Rows from block 3 of the denoiser of a small text-conditioned image diffusion model, named by matrix and row number. Rows with one number within an expert belong to one neuron, the router's apart. Each number is 500 + 50 x the weight over its row's rms, rounded and kept within 0 to 999. All counts start at 0. Numbers have three digits each. After the name is the row's rms in percent of the matrix's.
Before each expert's rows are labels from the 100 images, of 14976 (inputs lightly noised), where the router gives the expert most weight on average: "strongest on" is what is common among them. Only what is clearly more common there than usual is listed. The data: photos with spoken descriptions (Open Images, Localized Narratives).
# router: router (model.blocks.3.mlp.router.weight, 16x128, trained with AdamW), inputs 0-63
# up: expert up (model.blocks.3.mlp.up, 16x128x128), inputs 0-63
# down: expert down (model.blocks.3.mlp.down, 16x128x128, transposed), outputs 0-63

# expert 7
strongest on: text has "dark"
router.7 088:493461476522464462410529445486505428541426506590483493524481455579509462576423509613446450485547548513496517515468492488500536499581496427488586506464471573376485415543539524507525521567519493
up.3 076:491594442514480507480503495439532419532458521464337561484593520475471536511568467475519526498501456468487479472457402527337412442473505512436518484506433528488536504441467579523516531497519467
down.3 090:466506615553582499501429483501491480487364446513512465584551438475486469459436495623523524403479497602599563536502436544562492456493546565442450510473494454455530512598595601532605456481506562
up.4 074:446504511511478497492520495449485378610441432461519489463503586581501442558461492460513468499521493456537394455443556473521483523474487459493522490568542544553565418496432610555487525538551502
down.4 096:522470503511561479526399519599531538560484418447498472516508436426481557549481515466487454542522565477492521519565499429488488477440408487535381525532502449604538458521478519490552511484483492
up.5 088:548406540526448560429453601537448419440496549514554471576466504446424504616538550561567528529450500447484467498519455475509481542511486429542456453442571500452390480497550456412493481407451546
down.5 093:517550617534545512536563473478547456574470567484505599431436502508509519518522493461515415516507507564507516483411529436593500448479443528496431530412437537472494550525467450483480653546460493
up.6 149:457467442392515502418545501546524469512506475524522465622517488599557522510482520515554545507457525423480483486457529431521445460478501433450624475457424501436421416517435362517502488484538444
down.6 116:522541484509479551378440558529412571511401557586555556601525507492555478539488502485446549473509512509471481595483509520470460481563477390438565587518379515587542435540454477504519477484500508
up.7 092:523556477500529446519502428466532449461449540595491537433372452505503543446438413566485451525492490555506547587501538430545583470462399573454552469411503452521497481570565433510507474525480482
down.7 103:609545502493433453607550441508467454452445490553541527507534481445541544481505596584551543400537447580532559535629519447543491494450456484465497547484476604464491419515609670527511547523505533
up.8 103:562511473538486520490582544511517481521405453501478507546489523573448526456639476489433425502468486527529493525474470458501536491586577505460502438541398474455466435541492479396558491483436478
down.8 111:494513592519441562518333544452456570505509511457494530612472382453526517525469421598562443484512460519534494463505390514466503403575446549493509538481406486466558516446533566427506500450415582
up.9 116:433363465473520482409432469455466430494451452487501506514478457446491565547447510521507448438495633637578617601580539516512531533486532490480560505495484459450507606491533490509568488495609432
down.9 118:513471512489439559604620353608402383459499528511500465539500495505534481480500534510504497531513427503550545431414389373628416473463492512516479530412513460453520544479493509440471506541482579
up.10 106:558559428359400553448510511464548491565479481488499469484457440594542477439483493530446519499526547438380463515456560555509455524411567448476576483462493535478495474556515546442402495565475436
down.10 109:496542481558560475475307469592506486470501479546523489479518503418469492467593535463530468516458457491532479539555390526501509515492513455466382532481425423639460527552544580522523451542557523
up.11 158:500508465505539506489633352536511536510562497546503517429548551459516518528625499496424514532548510491533487482507523533422498429441576499466489495491458485439458514524530553413434496533407490
down.11 120:520529484541512429588372339536467482460427461439484553572452575470472519459393469496511442451522499476603556517539510506468492531583370463584529482497476524493537498416462525568439504458465429
up.12 084:488541459506528463519506409509577434442519531504479544505473575499552562520553524523584519505577459554518443504570509483356516573530571473497459499585554503541537537551495534437390495454513369
down.12 085:485474507497479516511465399512471544472483486468466554476542551472593524522522464450588518409495533527461491553470543427436478423530473482433513624610500491600578523381452540506493505460538527
up.13 102:434441433437562360475470458492513504488500491502490438512530455565509503526476577532500490607590555535499491605544531503555449538387523437528484488513482485406496606422536532505414525440516518
down.13 105:493527467522488507574620409573375414508628542456534502486490584439494495458463494520443533429431448526456473396503405430476472517438532512436562546525522522499511527524525568555530517485495469
up.14 114:510479490491493516554518494478459516541531427463521509573569444522524515607444463594438540436436546510561469566494436454525539459549529384523476526517587527483518424542532520600523528502474445
down.14 105:502495563457483475576528453523430455506530437487479453496454471568501511368495456387547545551455483540491544483542522591544382528473421507485445533507367413567514489473451485443492487531572529
up.15 101:559517513498437515513506473468537549426484487583514477490588605512452516592444450439486474503507511455494459500521431488556464530387438469534463442465468469537481488566556557501514524404503549
down.15 108:570484556461561522503485504428523496422574522485473533500488442552548580476546459535489560469558504516427479466435464462559461492510519505419535435364478525507523484427455472512514559579485525
up.16 099:507492452512490483529475509514484534523500459514536457460520395597495500434509565489480429488546517592439466480519459470589455476434503481540530509520490539500472531505510480407453418525500529
down.16 098:535523420498555492554443464493541492472590479542481385468551569412457463465496427518512551540481584471517499477498473445510477563483500479483502488499477464489465535515530550496558475533423438
up.17 097:475478520523482495508449606520479652449491474494502536566459432520508523558484486482523535512501499462432474492538472437599492481568548438453539448497535419453625549542518519503463529532416433
down.17 091:474500486499486479481467559580440517425523440517531543294465453525547463416524470547527486482449476537454516485478553574540525471363525503570513558464521608439529548435342487539494610512500506
up.18 153:567383567416234421504575588549527566571492509521490479519474461473501493530492517492487469424496474528488663554448367332410462476520509515480548538501498566493491465498533532465469503497527509
down.18 133:551435556447294606550419597433583585571464508466480467445482517502499503505495485513499453493506501515506633471588669703357599540546527509544510528522503488516508521507479477503509493502491483
up.19 118:536444517519484468560518543492538497514508472452483532577452500505530419481566557570471536491387478439528481470478449423532518395426497382435558512429392471475486506505474468474514517405441557
down.19 111:532496534501399533455488515401507544606493492475524471540504495490527427507537457517535560477545513537508464534481601607398547506441569448458555496527449517471449479472427530467452476431542452
up.20 078:498543397494509530493458511501504487483463530520485527507475560481539490497512525561534518532540447537519464552510507491469567516413382412429586463467480424515541376525490403520402502444544360
down.20 078:465459528483501459475487537563462514465482515442584505527475551515427547561476480594524459442355468486496495543483498438504507444482561505479478546548428610610531556439599489576473480539458544
up.21 108:504581526473533502432474563510431408501473498419515533549455500534460546602465578521439556445552456522481432465546420530540465503473403555497497465406550518420612474583488574575466496481569451
down.21 109:500459472392466528553517580591546446592506511558557607431495555507560530456543627443498573565490577429544594561537591561503494462501469559535501450466463401477451507475455497440498531509487511
up.22 099:437498545430492502484534468462514474517461459489574430554566531561532471491492452515549553502540405449447468514502492404518476502484522513550460530505435597461573464573492520588453483536593481
down.22 104:526513444494488475475510551534464522460442473490527497606488528560492523355507522461535587554488534511440469560465468473491453541456494476520459529462551425608472479607488481587520433463496450
up.23 098:465551545463528469521488378452529443494560497449474481441498402510483517512614450457455491506530544459453432531554542570385475515522443546531477432440440617488505557556523490355513394607621425
down.23 103:515590484505417530543422404437493434507530484511482471530478463515504517363516435476553501417594483555569581507536448425508482416486511412481530466439539487577507501501532461541490497429508491
up.24 078:524559567502440512542501561477563526458517518480568493474555610459632536493493509531552605529523514517495447453517568493481500587459401523446490481511437498592477493517408494493543471507465494
down.24 073:558562571549591521559511471506488550470492497505553534425465552548533430507561474446513433433502494575658653511565435496527466509428455479404503558489496475521488478476405422444514433573456469
up.25 110:530550477563598512550530466534523521571486458564488487539480473492552557552640534555497505506528482468552483556506483502474454451536537401477515478466439533426494417551543510512540525477491489
down.25 109:539546543594485413604482524644465556457525457416532617469469413415498457481508360609442456500521528507482524517528436538517441513486407476499555483537459519544547457514542532515495558505420440

# expert 12
strongest on: text has "dark"
router.12 118:420467512497473530515502494547487495439512499470460458500521463424472505431440481468482404467496509506466523503436509528549474556470504494516613571472498499475433540369437408576519593485540550
up.3 098:519532525487449555385521537429523558522430444594505548588503551584498551522466565442403496490513447419506447476437510442490479584520481519493518474518568482511632518531456424520520557516452502
down.3 116:500543551520563523505483564487475438522527480554504479562519502521450504497530565607447475465409508481514481552479602561532505475463511401550510546531457451495455468555551572370541491529438522
up.4 122:577487627483456536525568506403541470493449493555561499489543535408512508441539502526496498541539475565473449466428538354447432399374478466628449414570418565497484474521509524469528400409538542
down.4 123:511490506542527501498425503501462548440514441497503504470508490396574611457486531541500446516517497501503472514407445441544574556526597560376465488498489423451539496430346400576555432543555523
up.5 078:511559508454489435477577424475540584442437533463563541419424516543527522623481596463589514537543474439513390531452442492467493538456497492488482474514444508430494532573516493452485484584505466
down.5 075:484430576493540514458572458502417451455501437509386498602579484464479565553552491471462523497460516465442444473493562515539520491519494601536484449474389561560501481522426413477575497436541551
up.6 095:472491486525491537506507496430439516504537587528532580491597521494495520469600589547588535531559391545557520467537517481464493543561479523538454519560491475449446517496498454495581470545521524
down.6 091:499490679504493507453418479550536509602530452495445417521494476503495560489550586455544529466523470503481561630525535502415510476511510545511488510516540528533548488477550471518451441437547493
up.7 120:472551498434494483483552470417516552527463426462521472465483515503545550492649602520449450588550461578483416538459436434557564445492482545511495457498341506434525468477529398498377462530514534
down.7 116:472430440463497503510531448507543502460451426454480465505541462489466581510552435487526450511461537453465446547469534475500458522489503551446532451517525411509465491575377434477496508465533454
up.8 117:514617530440510452450489397488551609459432503488583513561488485501410518569549437588559536536469472554448516477522493536490411426547458564465459410461532479535541502522435484537487429494443462
down.8 117:487500490498465528540489556486544518570515486608485475469457571501486540461525561400469519474505454470473494517433464533492464524493511431522449518522493507581461488551543542624559476508496467
up.9 108:536472427438394444490487454432395502533426548455499555447477547546464471544486620468490619495426563533579489484569558529560480456447572477507501483564483511519548476445449453523579542524473422
down.9 103:422469556587506571463474548463543539501448600488541476518447481511494564503441508549502499534467532553389392520568546558428548549477438540609507556506497553459496566512511503508527490472510571
up.10 120:506553477542478504593559499416516555499483532602454548501428514520518492548485570507503522532494526498586536469578536492491495498489465435503563524525585407537577545547518429549543465400410520
down.10 119:404539498547529456514584506366588564549531647587532534573502532466495479483477482503459459433457488529497499540497499469503584541398512400497416462497416548526543467500525483514530461522552572
up.11 096:553452531513514511443474475483423525458558464512488560496507510643511423516471572454522577427531496453505453415534552500418590502423552507481476473523399490468516508569448457512541515462445563
down.11 110:462441469517457511528512531419413503520493396499456431500500511381484630551462448601577483479439557452550524557505495481469556480416482547581470467524484502413508415436457443512580432408565473
up.12 093:437466414539465531501556502373558411515401533416470475444468535562448510563388541441596512543560458475552424530573533575476595508518503560477415462481488424490567541564564518495505522468536526
down.12 109:432422469500379452506446514493502549516478490513557493587552532502453574575496480572479507494446545525515505585525527460554420515528452420497497481526465452580602483467516495370543482436500521
up.13 133:533579477584432483523471501415473548394522551574539459512549526570492440539470555437445471540427460470500449484552499491522565512540458439505479490427543496553516437490428443533518492516395525
down.13 125:428514479573484498449527519473456463495558528607436493464540454464494530532501501633474384450444440526479504520617551495531541531516438402396352530513438499451623463518588518437504481558477547
up.14 093:568483424502510533577531452485576505603460553554493527524553466540532548546513565536486591499478400413435400536557517509562476543528459491478450458487548521559422437430511548470545447478544385
down.14 094:401434501404460504417566518508519532478433569450574561445481428476523530441514420516463555478524490477410426520576588464515515502509443536468584581532472560539417511455538529433513530495493505
up.15 100:534482533515558429499488419493507480498463425635475507454557478492529561533490595468545552551442511467497519538587472441546523433444435395477517533500500402522498465516440563523531534466508425
down.15 092:549496502485560446511491406416481488532532423510452520501501450425595531455543495540484493445483485552536480523496568519583497553532497499384429403532471525405593629465423523513486488519517579
up.16 104:521523599521517513608498413543441539566470407435469522578609497445430477497511562453558508445411453534451502542526402461597552404515438416578456428488579548565467511499495550483518498491563451
down.16 110:443492474430498495462541557479531645491461475502547456384457513504514449391512509520457482495447492427549435547478567505477544587544439421459455516590557420507494507449443563512442475497576543
up.17 104:518517492439422497499549505539508477492494550506474496599591572487560545600536451473472519522526531496562467436515475495445465502494501538437480424362525521447520477469526516490503511446549461
down.17 098:539480543451402516600462413409525452521474540436543456387471534479548566483516468551540553462505521421431495459456424588501537428528468466473495526493506542562516503520570563466503427369516484
up.18 105:538539539512461444538555528415511509477428507511489512497481626544544494550567578429527524476466500542514530545517430444542507513572438470464526463510470434478560502588483580544504448457542487
down.18 100:531526525510546476532379430518586550515503485425515483517522578377511492493461517500486475477455507511550448475472585452454512613391576482505539391485470481467501621486551497472560452528538599
up.19 105:519551546428521531543440440505494471446419503559501576506505516433535503524538507510504563524462466534503435523526536480470569423506441437465556550540508436514575449591515555518535542431495483
down.19 109:550506497493533463437493407537543501502559457479481446518482553397543539510495491491472495391532537546495447449499574433534515559432551489443521428506558449530460645478561467462554417514561567
up.20 117:508524515512474489466436531505450460549521560568498504447540580518426556550419561482537522366420498496449451512519489507443514539514404514502524441416520491502452466525485580471493475615589476
down.20 117:452531527550439468509435474434476450548567472494464493356515486489520441532532380466470514523565479535517456522474475525494570453476438506481598575562549554472593491564515470463480466458495486
up.21 074:590505472470497483466501392521517501503476503508508524491575490610525598530577536521570475451488511545462525547434479443510464471552484445529505454545413508494540381480355528428455455425416400
down.21 081:552495464413451491531571519492564575535510440524532472463609476486438600457534461490476525557481482419549561486525536577499501562567524435454554471489539429490499538526523670483478431443556466
up.22 115:498440597520589568547491512433431526521471507486521612526451545457437474427498515587551524423596631498458443396500539512430505440536510585560495413562487424547559541528544487515505476511478538
down.22 111:489550504547461466443495466509532557552456532490574479584485518554581539471484439640440568437633478456542552514502462482463567437562550561455545463529412512470480446504474536572563487541555550
up.23 074:517510485534470500533522400486426567546570536475505503434490522562474566528497460530543437520481509502545523476506503451460495521533524420545552500425487464459481460512487457478480510477473387
down.23 074:479503396472533453565560567488534507459480583502516478489456435517488554568521450480467493556446452488435554529538528483509601457490462485505511461462490489644405471501477525492563546546530519
up.24 076:514464517473496480479513521479527538429459570568562524568513482528444581443495505516452544534483574484484554521514572523507518462533504481439510403511499457486465476568488453551515513479415491
down.24 082:549494421538586530501534402406519579455612437562554509548542612499534505446591488516517482540514434483497487478433514579429525550482467452445510513521427447418476473550475468483480468486513582
up.25 104:550557509426514493476455456500460561568547456586456560537607469467471537580558541490554566467445446527544468533512426460463438455462449407517483465574496462501473506574419559509474491524389483
down.25 107:503558464469526488533520480467455554538502473606466505522483400395611491512457479438518498471582493531480482550532566528553555530546505531511412530561522478481536466504563445572485452485481559

# expert 2
strongest on: text has "water"
router.2 078:500456479527506450555516457457469494433528558485535489528497500534495539566526565539521485422577529524526574422515522559531532498455484486379423540529437536522508538414434564512476392468529476
up.3 077:491478393475498528425523545644487540533571560535493538471562538497614528510562548606522533469530499498537472457407522449410472506466438429561508498483536389460484522462521468517500474486423516
down.3 072:473547461585579453384606533508483523567584551519572499495518563574442470424472545466490482528535490704461572544453502484523449433526485519456373489565473584488473517531564622515461562485494515
up.4 073:501553498507489450422501431400539491504544467562543453450586544582497569451591506542644482490545520565526530506501578508466382457507542476483511443582456477525481503544497528436519463505505453
down.4 076:541484416582412483410538458542438481510514477432464445533459518579535541487409554523435435477513546607580454566635491468436487443530467458442529559633475495534508527478541537588579538524579484
up.5 107:509533428458517450610507447458544358489473566595500508461558556483439525425558511531544442509558512484534493485485500566434469464355509545549426508532407596564473474457420493484563496512563515
down.5 112:480530484496440430497577419489546456569450441482453492543482560448444476526491550523504477497541498474477534552531424497457499444495453553468547504558485550485513498523542502559457543396512467
up.6 103:461472513442446444472556499489523558457472536568510534464495502512514564546506588571599555565513478537444520466568412494546521494476394495448626511426534431435472508543499509472436517455604461
down.6 104:494517526514526543549540480468490499448523467474503505401475400536454419383581535442490489543531506507494474544466505487533495478481551474502390505412426397461539491510461503460462417513637567
up.7 114:470534435477505503378560501520511485456604490420532500466509460644465495516452552493483523533507494426530497487501466490530467521420497502508407482397608531478522532495494535486415508558543387
down.7 114:490512520476520491562443485460485376501503529465512516429427462489513528484482608567495440589477465476489527419554577531452490541611539522565537539429531497448552417495545499371509476462489468
up.8 094:485465439466389399481547478516503432493527522415586470533413561543501469541475550526536522453550596492472486475524509547411522475519562561512494505516464543433423525537523535500566464532533544
down.8 098:536469570516533529450461464520534512569499505477503422508525462472434444459513494460453488507539499559476454552545571493523474497502456510403503560499562435452579480487466512450554506516431434
up.9 104:507564465487440560498509587413520435482455521476551568475426572558507429516473587474504505466489397465486421503567547532575424483516483565518472484475488455490556450484478423528426569471452505
down.9 111:444520556494505440590545599408471497558487493518509484546517524438559488431471510668488470476539519476479424520439477443621550533587526477572462539549555516535419496509450464537465551471417512
up.10 087:537445507507485562544555355413486476468455589489485556472465630570496481483538504517546425521448477465463418566419510538470485405515484399557550483536433528510482473474470466479536491490490540
down.10 097:545580506543495536484487492497517478554562485442443420514390487362486491490467485440526481556527504479509497545545496533410427462489491453414507554536491502521543399527497592532581479507388496
up.11 085:514472492532457472484497576452520464536474436605531481416600530553521519563523549501554488383471452487396446497443472589463449502499530554412511476501536478673400476482462514424510513532512510
down.11 097:593436516517517445491514493475512458490527492419459433506524434432502552459415517514441475627523568517544486600495492512464512447476452454449429538528523507530601542597501628496545567564524447
up.12 084:558529435457562552468570448458513509590589472486491607482465519526452480500554615438618525413451538585456514482540607466495486451493540589514484490464374531433507468527501566576500586580518527
down.12 089:506489499473486489442516457512514596524460497441479453465411520537516395446463526468480488519464458505445514513554437449462587611525400517477553548497483533501591487514522496485525516472542492
up.13 093:544498522445550503430437450440475473472446459399555510536585499549466631464509554506548519579513533522454457574587504521519469507393445450488452507458544594451560539495502554541386476592537529
down.13 092:574445454500423521501441499376466422564494561456503481533530610495487497505487615517418413455559553562449487402548604453506572559483493547419528559494516601513523422498476565500458494487501472
up.14 087:492484449490540470529423574470508468647412447452502511510460552501557456572494513507549463500428503490555516484554471454493506456545453502519490445521485543513611428530444576434431567553434536
down.14 086:472393407441498445511533518506505509568443500577452563634509574480526471431519550554465557461465475380471447602538484491464483473424478486495427489604501458493444454513512601531605559521473476
up.15 060:569578566439488546414522475418468621462425526576540527483537542516493616541482483506447523546539521491499421504524494478473476412445387476478510421380487497452455470489439505474435464428465425
down.15 065:483524469512515491536638566449539541491481522538470510477474510586429550442564590541495547609517501500530524442434425512487456475549424521517565428423438470531469514549457483508566536530612467
up.16 098:630538618476443506455554550536493440477537459486478514505511451478474436577558422512493505469504422509518464535487562590569470455506510412581457562479473528420447422484476513537456489430522525
down.16 084:480574621436514442449527594498540468536579484501463464514421456480510455492488499511429520541515569595501562523528539571576451471484460535483456479475517496497585448450483592484532547452508436
up.17 122:539508522525479459544545472455426511429518573545440499471490551578580591475507539576526490497596526556437506466570438509506548491426458517448473476414430543476440523504493481565515426390529517
down.17 110:513529446513490645493431488519450493483474570495539509504478554514415552529561521403553456541545499468475518533436495390553400404537512457549545558464456415544533398443490428433505413530582442
up.18 059:462584468549525538398509533513506513535521497527527567457595548509481561517616490517592569499486448543627449445468541528435486470447452398491547434461512462404467475451584360479520518456496448
down.18 057:498386523420506600382574490546452452453479459589459503498493474415458471514490597519443457575493527565549499481482454499419499437475453450569362502450412530515503484507464449566562583527532560
up.19 085:578483506467486491485469511583508497503490560525518496488526577578471500534531478542539562434390507532583569501542470462490470488499548531550523534530491532495530505433444502344532526519531415
down.19 090:519434550629475432499378516398585471465440576511413442512585545450515460454458507596487485535542546558465560552464548521523542445560429541492590514464553518439557543607535499530432483460475518
up.20 123:536487470462564439495481423483518477537573556545511480458503587478537514402560466551533543559552498435425522450492436577495451421414527479427483482439469588526490499571476523601545469496502498
down.20 119:518544471510477628524496456588490465525453555522518498432439567442435508467517536422518481458596482443430518563502478458494452456568498506612538513518510435527514462485508492412615455512513448
up.21 097:528471562443528427487505456611585618495521562537549478564440577499464503487384483491575553537442456467486452540558550434534523464553530439517502492460467511486497425526470485441430583485482530
down.21 093:536561496478462541491547442490575497484480431555563535483463349407581531453494456451429478520433471506403465509545518557541487500471504501499451549404478559480460475429473579381485525429509480
up.22 095:443490476465495510503522430482521494468426515450468526497452532537482440505496518471591448526491589555599633594544539455472546485587527571478418531511476478520500474439522504462439569435565527
down.22 108:455458517524456465488426501461482556550437478526495446487570468468440462442499521477409542419494477444485484493523463424546465517509467457407566582528441500416548466492537532479498439510449496
up.23 120:534534470466497409565555442473575466617566519565499480450475588585494569481526511529594494526526546501530500517535506521477462556514529482465507526594422558523445498506463526527519508492498448
down.23 113:563502508502437584459465444629511456479519511479523496506488492446599594498455507396541480476483508468470462547484463445471452409578553520587604557552536402462456540493468533436518405515499456
up.24 101:515455540465417454504514492504474506402507490518534518510555424559469564485497579540536528464575469543445469504478425589470434452454400625469410429483542480542498459518533506546458499533596462
down.24 104:463509486482549498551488490494468407505485534497504505494475470554561537442463476542541477593538477535519559518512530537600503463408523475530455543449504442485533536486505455380474441516648466
up.25 111:531398375476509482520539506519557509523450501568496488484445583452509518497455631533559554504494483473522503560562523516492418483463499460412574518443523545505561519541480401465490479446570451
down.25 115:582481439550466576496503398503487515521469447517477459448360450489480481471409441439403636425438467476556478466534573510508494506487530494482570481561444443511535557538560540522510509467501499

# expert 3
strongest on: text has "grass"
router.3 155:547535450533538509504508560518543456484536479499447572499434497483502429420454448447475482516457481411535519509490547480524554540586557492464389598511575531599563497574486587505539609604503636
up.3 089:466404406472528468520412504420441461590473491501504499503445558624488563499496526516523559470532531544561533462586509531466482497489553548479440508457516453439459534401474398500488464515489470
down.3 091:483538477556501479490539457504429503569474553513569411510488482460555480529483461514471586456481474462542387484478496464537465506519538527374542502525447530429522486483496628513591428569506537
up.4 078:555392418476474570539590422536509508437437503509505533499459478549532453556422545540546504545481527546484468532532496501440596488548518485482510479442488518528469487524503472557470477456527491
down.4 095:561492507565408415498524484550505466533586448573605500485526472441511521603456519422494489465552535478488477476592497529565467450458520382600425486584497438513577471449580546449522451537529486
up.5 125:534535499423543481486482497594456477550458497530555569543573546602480601522468450555509506488507527426514463565477556377598490483487581435540385494467541553481544427532493530586523493587535494
down.5 110:589467504541536437440508493387453405513558529480479469506472520530480460431545476480504509535546500482477511484582419569549540560501430516511497507524488424574619456511489495437541504470538508
up.6 101:531522452486501456461460519577490496503425513627480538468524429471447536462461526583482499475529475487456510448476468512509472528532414602496403474513583452543510516476490474507461473464510373
down.6 109:563536477399573520522516512359533480487569496512404541550501490437562479524505490474421423417576525474425545501496499499497529486415545427425518517562457549500406566581438532523475456492502450
up.7 094:538522460462513513449502485506542521520547568568491467411554477536594590522455471489524582487464515483529516492544556586428546584480543441379475548409538537504452552535512501493515525535466383
down.7 106:448425478459493506612552555473502511414459536536536452567577442502477511453582459531517581445401564513486522535407484494450418478561479471499502551484477536512558440549438489604529552437479428
up.8 116:472508511578455472447551614454473314455577525526499500634545557546548460549568485482517535519479502535480455522536571491489505413539450447507473539379456606486392480519520532548513504493434518
down.8 105:495510529476436393584489581510480348486508434544485470419467585543471594519443469549500523428484549458464541540502478544536483538458534475452402568439501506409559453483603473462552495529506535
up.9 130:531568498502565475446466441519543455643567541551520566455491661528530583468435461518529501503484540510529471490477577418478469500439525431511501464564461526534447510514471515490544496549434507
down.9 094:514458527508508430573503470512506509544481570475462530572539601457443455542546404480446509478419570524508510498493488614530433499616490548499558513547479460595545464529512469514501560531388518
up.10 107:530458534495478531482453475457519500531540555543437622464410514485580470475498554499598638477458523506553492454592558531406513470515527503453529485490437472478548529578478458370529556493510473
down.10 107:454444504425494450527576492543569516541514567526544614486609468441395547490505517523540613477436578504523506534476514495445422492501472502588516512480552451557552433449508574569488540514482438
up.11 105:481481464450518483509509528525571511518402490573516552568541489571540538495508544495460439524469446458490480552523539477421412481436537462456477473476450537566535387456420492446449516521529389
down.11 097:512457537548532520589541433471467539485586477584470538563500498479423529486474442428527455546466547472489567606524580568510552459555513429480516534441548490552581513538485527479556515580455554
up.12 060:529569473503501500507547506493429499495449597511566527534576487467444557454562565460542535449601601468492442454529395538436463451436433456571566386496453562535415540574444482497543342389462522
down.12 049:524465541452498532453503490392471512447449552525555504572453506528519491452514465587407548599535496430656502524520443511481535457483517484479564599510497555561491471468519528435545522541535482
up.13 116:465473404493499486394529415575438534543531554522461541427495486483501447502443560525480602531436499453502502426508492558438549460452508466462487569438575498527442475452463493472401555537405458
down.13 107:490544516459522578590520468449502517463526592492419547620533500447447569472567503506443498434423485522518486508435515452486485544482454523515477602457445530496484546453501482480425540394435498
up.14 084:504487460546466453455445454512460510456437494566477540603519449622465518514439577484517561524433503512549510530511482465510549487506484457495505414509616423509508496553492514578489554503415482
down.14 089:448523525495482516546528520467470426388576515510454539471460521465485511517444482506522531354384497568550432534594604383612559500424519498563581488451378514484566493430494466546523487479536544
up.15 119:550506467464434495446504547474483452448498504554503573530458466579537478576397540411582614498455516460474461473570613438517534499480522459447402580426467552490532544551500554487469547556473471
down.15 106:480451502453437509545480505475517492449483572482536605535532499506409516521618549494538571425412538467498479495425468532535459485497459546567537631387477496553495464532487490538440655451456467
up.16 108:493509514521499429579518458440509514524561554472359583480485502482570513468559360564597499535519497570506514479579513489460569454577427511487570546641427475480485438536508487382582493525508514
down.16 104:511550520518575521472561428542513476528499539403546569440488515502555534525421394448516459427434430475565532570571543512480468433535556541495575590485495475453543479516514498538526451533520543
up.17 107:553461500434561508440440491523529505578602525484496596526450518570526455506406511501532585477495480492505521461555594463503503453548614442471500486550476456436544537520497539377474543557538514
down.17 094:515452484480532406592561469430473511510458517522553597573541429514525490519618480553532517420462536492504511569485493604480503482465379535527541488517474538444505490490514461590464565435500469
up.18 101:527489461452504458551507454529484480534511492537538454502529526567540505620515566396589502513511550437543490537497441556467474518517511516506411504433498501503424420604511516490447534524517447
down.18 112:576473507514503511454481429501529465561507489422413422451523479586507381435497516514530383498514490469553465430477581528534537470442442502522510556479564510569541618524484528498458507445489470
up.19 121:554503545467582465463468475446481533591535485411480536564486523609469500588442417467512494479541501461579426500487487453507537552590524441513494479518555445436516466579512486423449525559555475
down.19 113:533487558539524452527431493509508503516510507509442462586520469529463462443579420661454511448577475521490494496602470505556462496448467554466540494509459485462534531441459569528518523440473447
up.20 084:565520516529523544440439508559407598551584548469566550549463515571455494501515430536429506452492527493495479539506480544415535485469580495511460441417483466425546558512496469434512467461427413
down.20 088:502471554556459433459551523511404427459654540489573374560480504485501563518428446498503519469487488531502454487468515511567477515500531514378539438531476521525501495454499483514512573507591555
up.21 129:524524464579520397497558566527453323506495480575494505557534461507506534525452529532521558560493525466579464508534535436500528444476539475532435549502546632527449437550498550534535543512530434
down.21 115:546550471506540528491465570489530351547518404472385452436440494538462513482531508510532524397473463439528491507543450531501484588525435568463461586525515437555571564457514389475547522456548477
up.22 100:509510511478428530606428474469527448491473575599504564540444578571535433507515493548538485499527458524484472504582463414595539523499511469550542491526383488553480421583511456565487509439471560
down.22 106:513466542477435513445464517609484444476533485379574565552531544584583558489508520467546531453542570485439515558455482535602486464484521454449431557520588461565516532488516474425478522519520569
up.23 086:593518434519566492503517456548459492542532466582496539520510514560543500564533433566537486486437494457579509536576526480525495410483514349451448538559464526563488463532380513480557545499460434
down.23 105:534455469492523450491496481439514541531501550498500469455414460530473463541498440492468489521436537455549463486407610587536527490487465578577577514472460480608483565511530430549535552453392469
up.24 111:497511540531531586576495505481468533442445459538489605509397508432520488491493551457500532531497563481536484480540518471527411501394523459509409483478408520562591532544406403499507503453533525
down.24 099:531493498466610552419490534422523549419464477442492549540548497501482475465525564552514502526484457502526571507470486560489607456545491535495537475535521556521396446470499529517516548563538536
up.25 092:564479446523487502569548458471612450497532589614464508527545526501491512558483496494623533542477547479558583535592547532541511524520514525454420478416540461536497402543532514551543479464546443
down.25 110:492448472570486479483470487486548555447463565446637515470539581477526472438517510474545458400421547472556549552531482488460461506406472440446470453472517497518520582481591494437506540490506473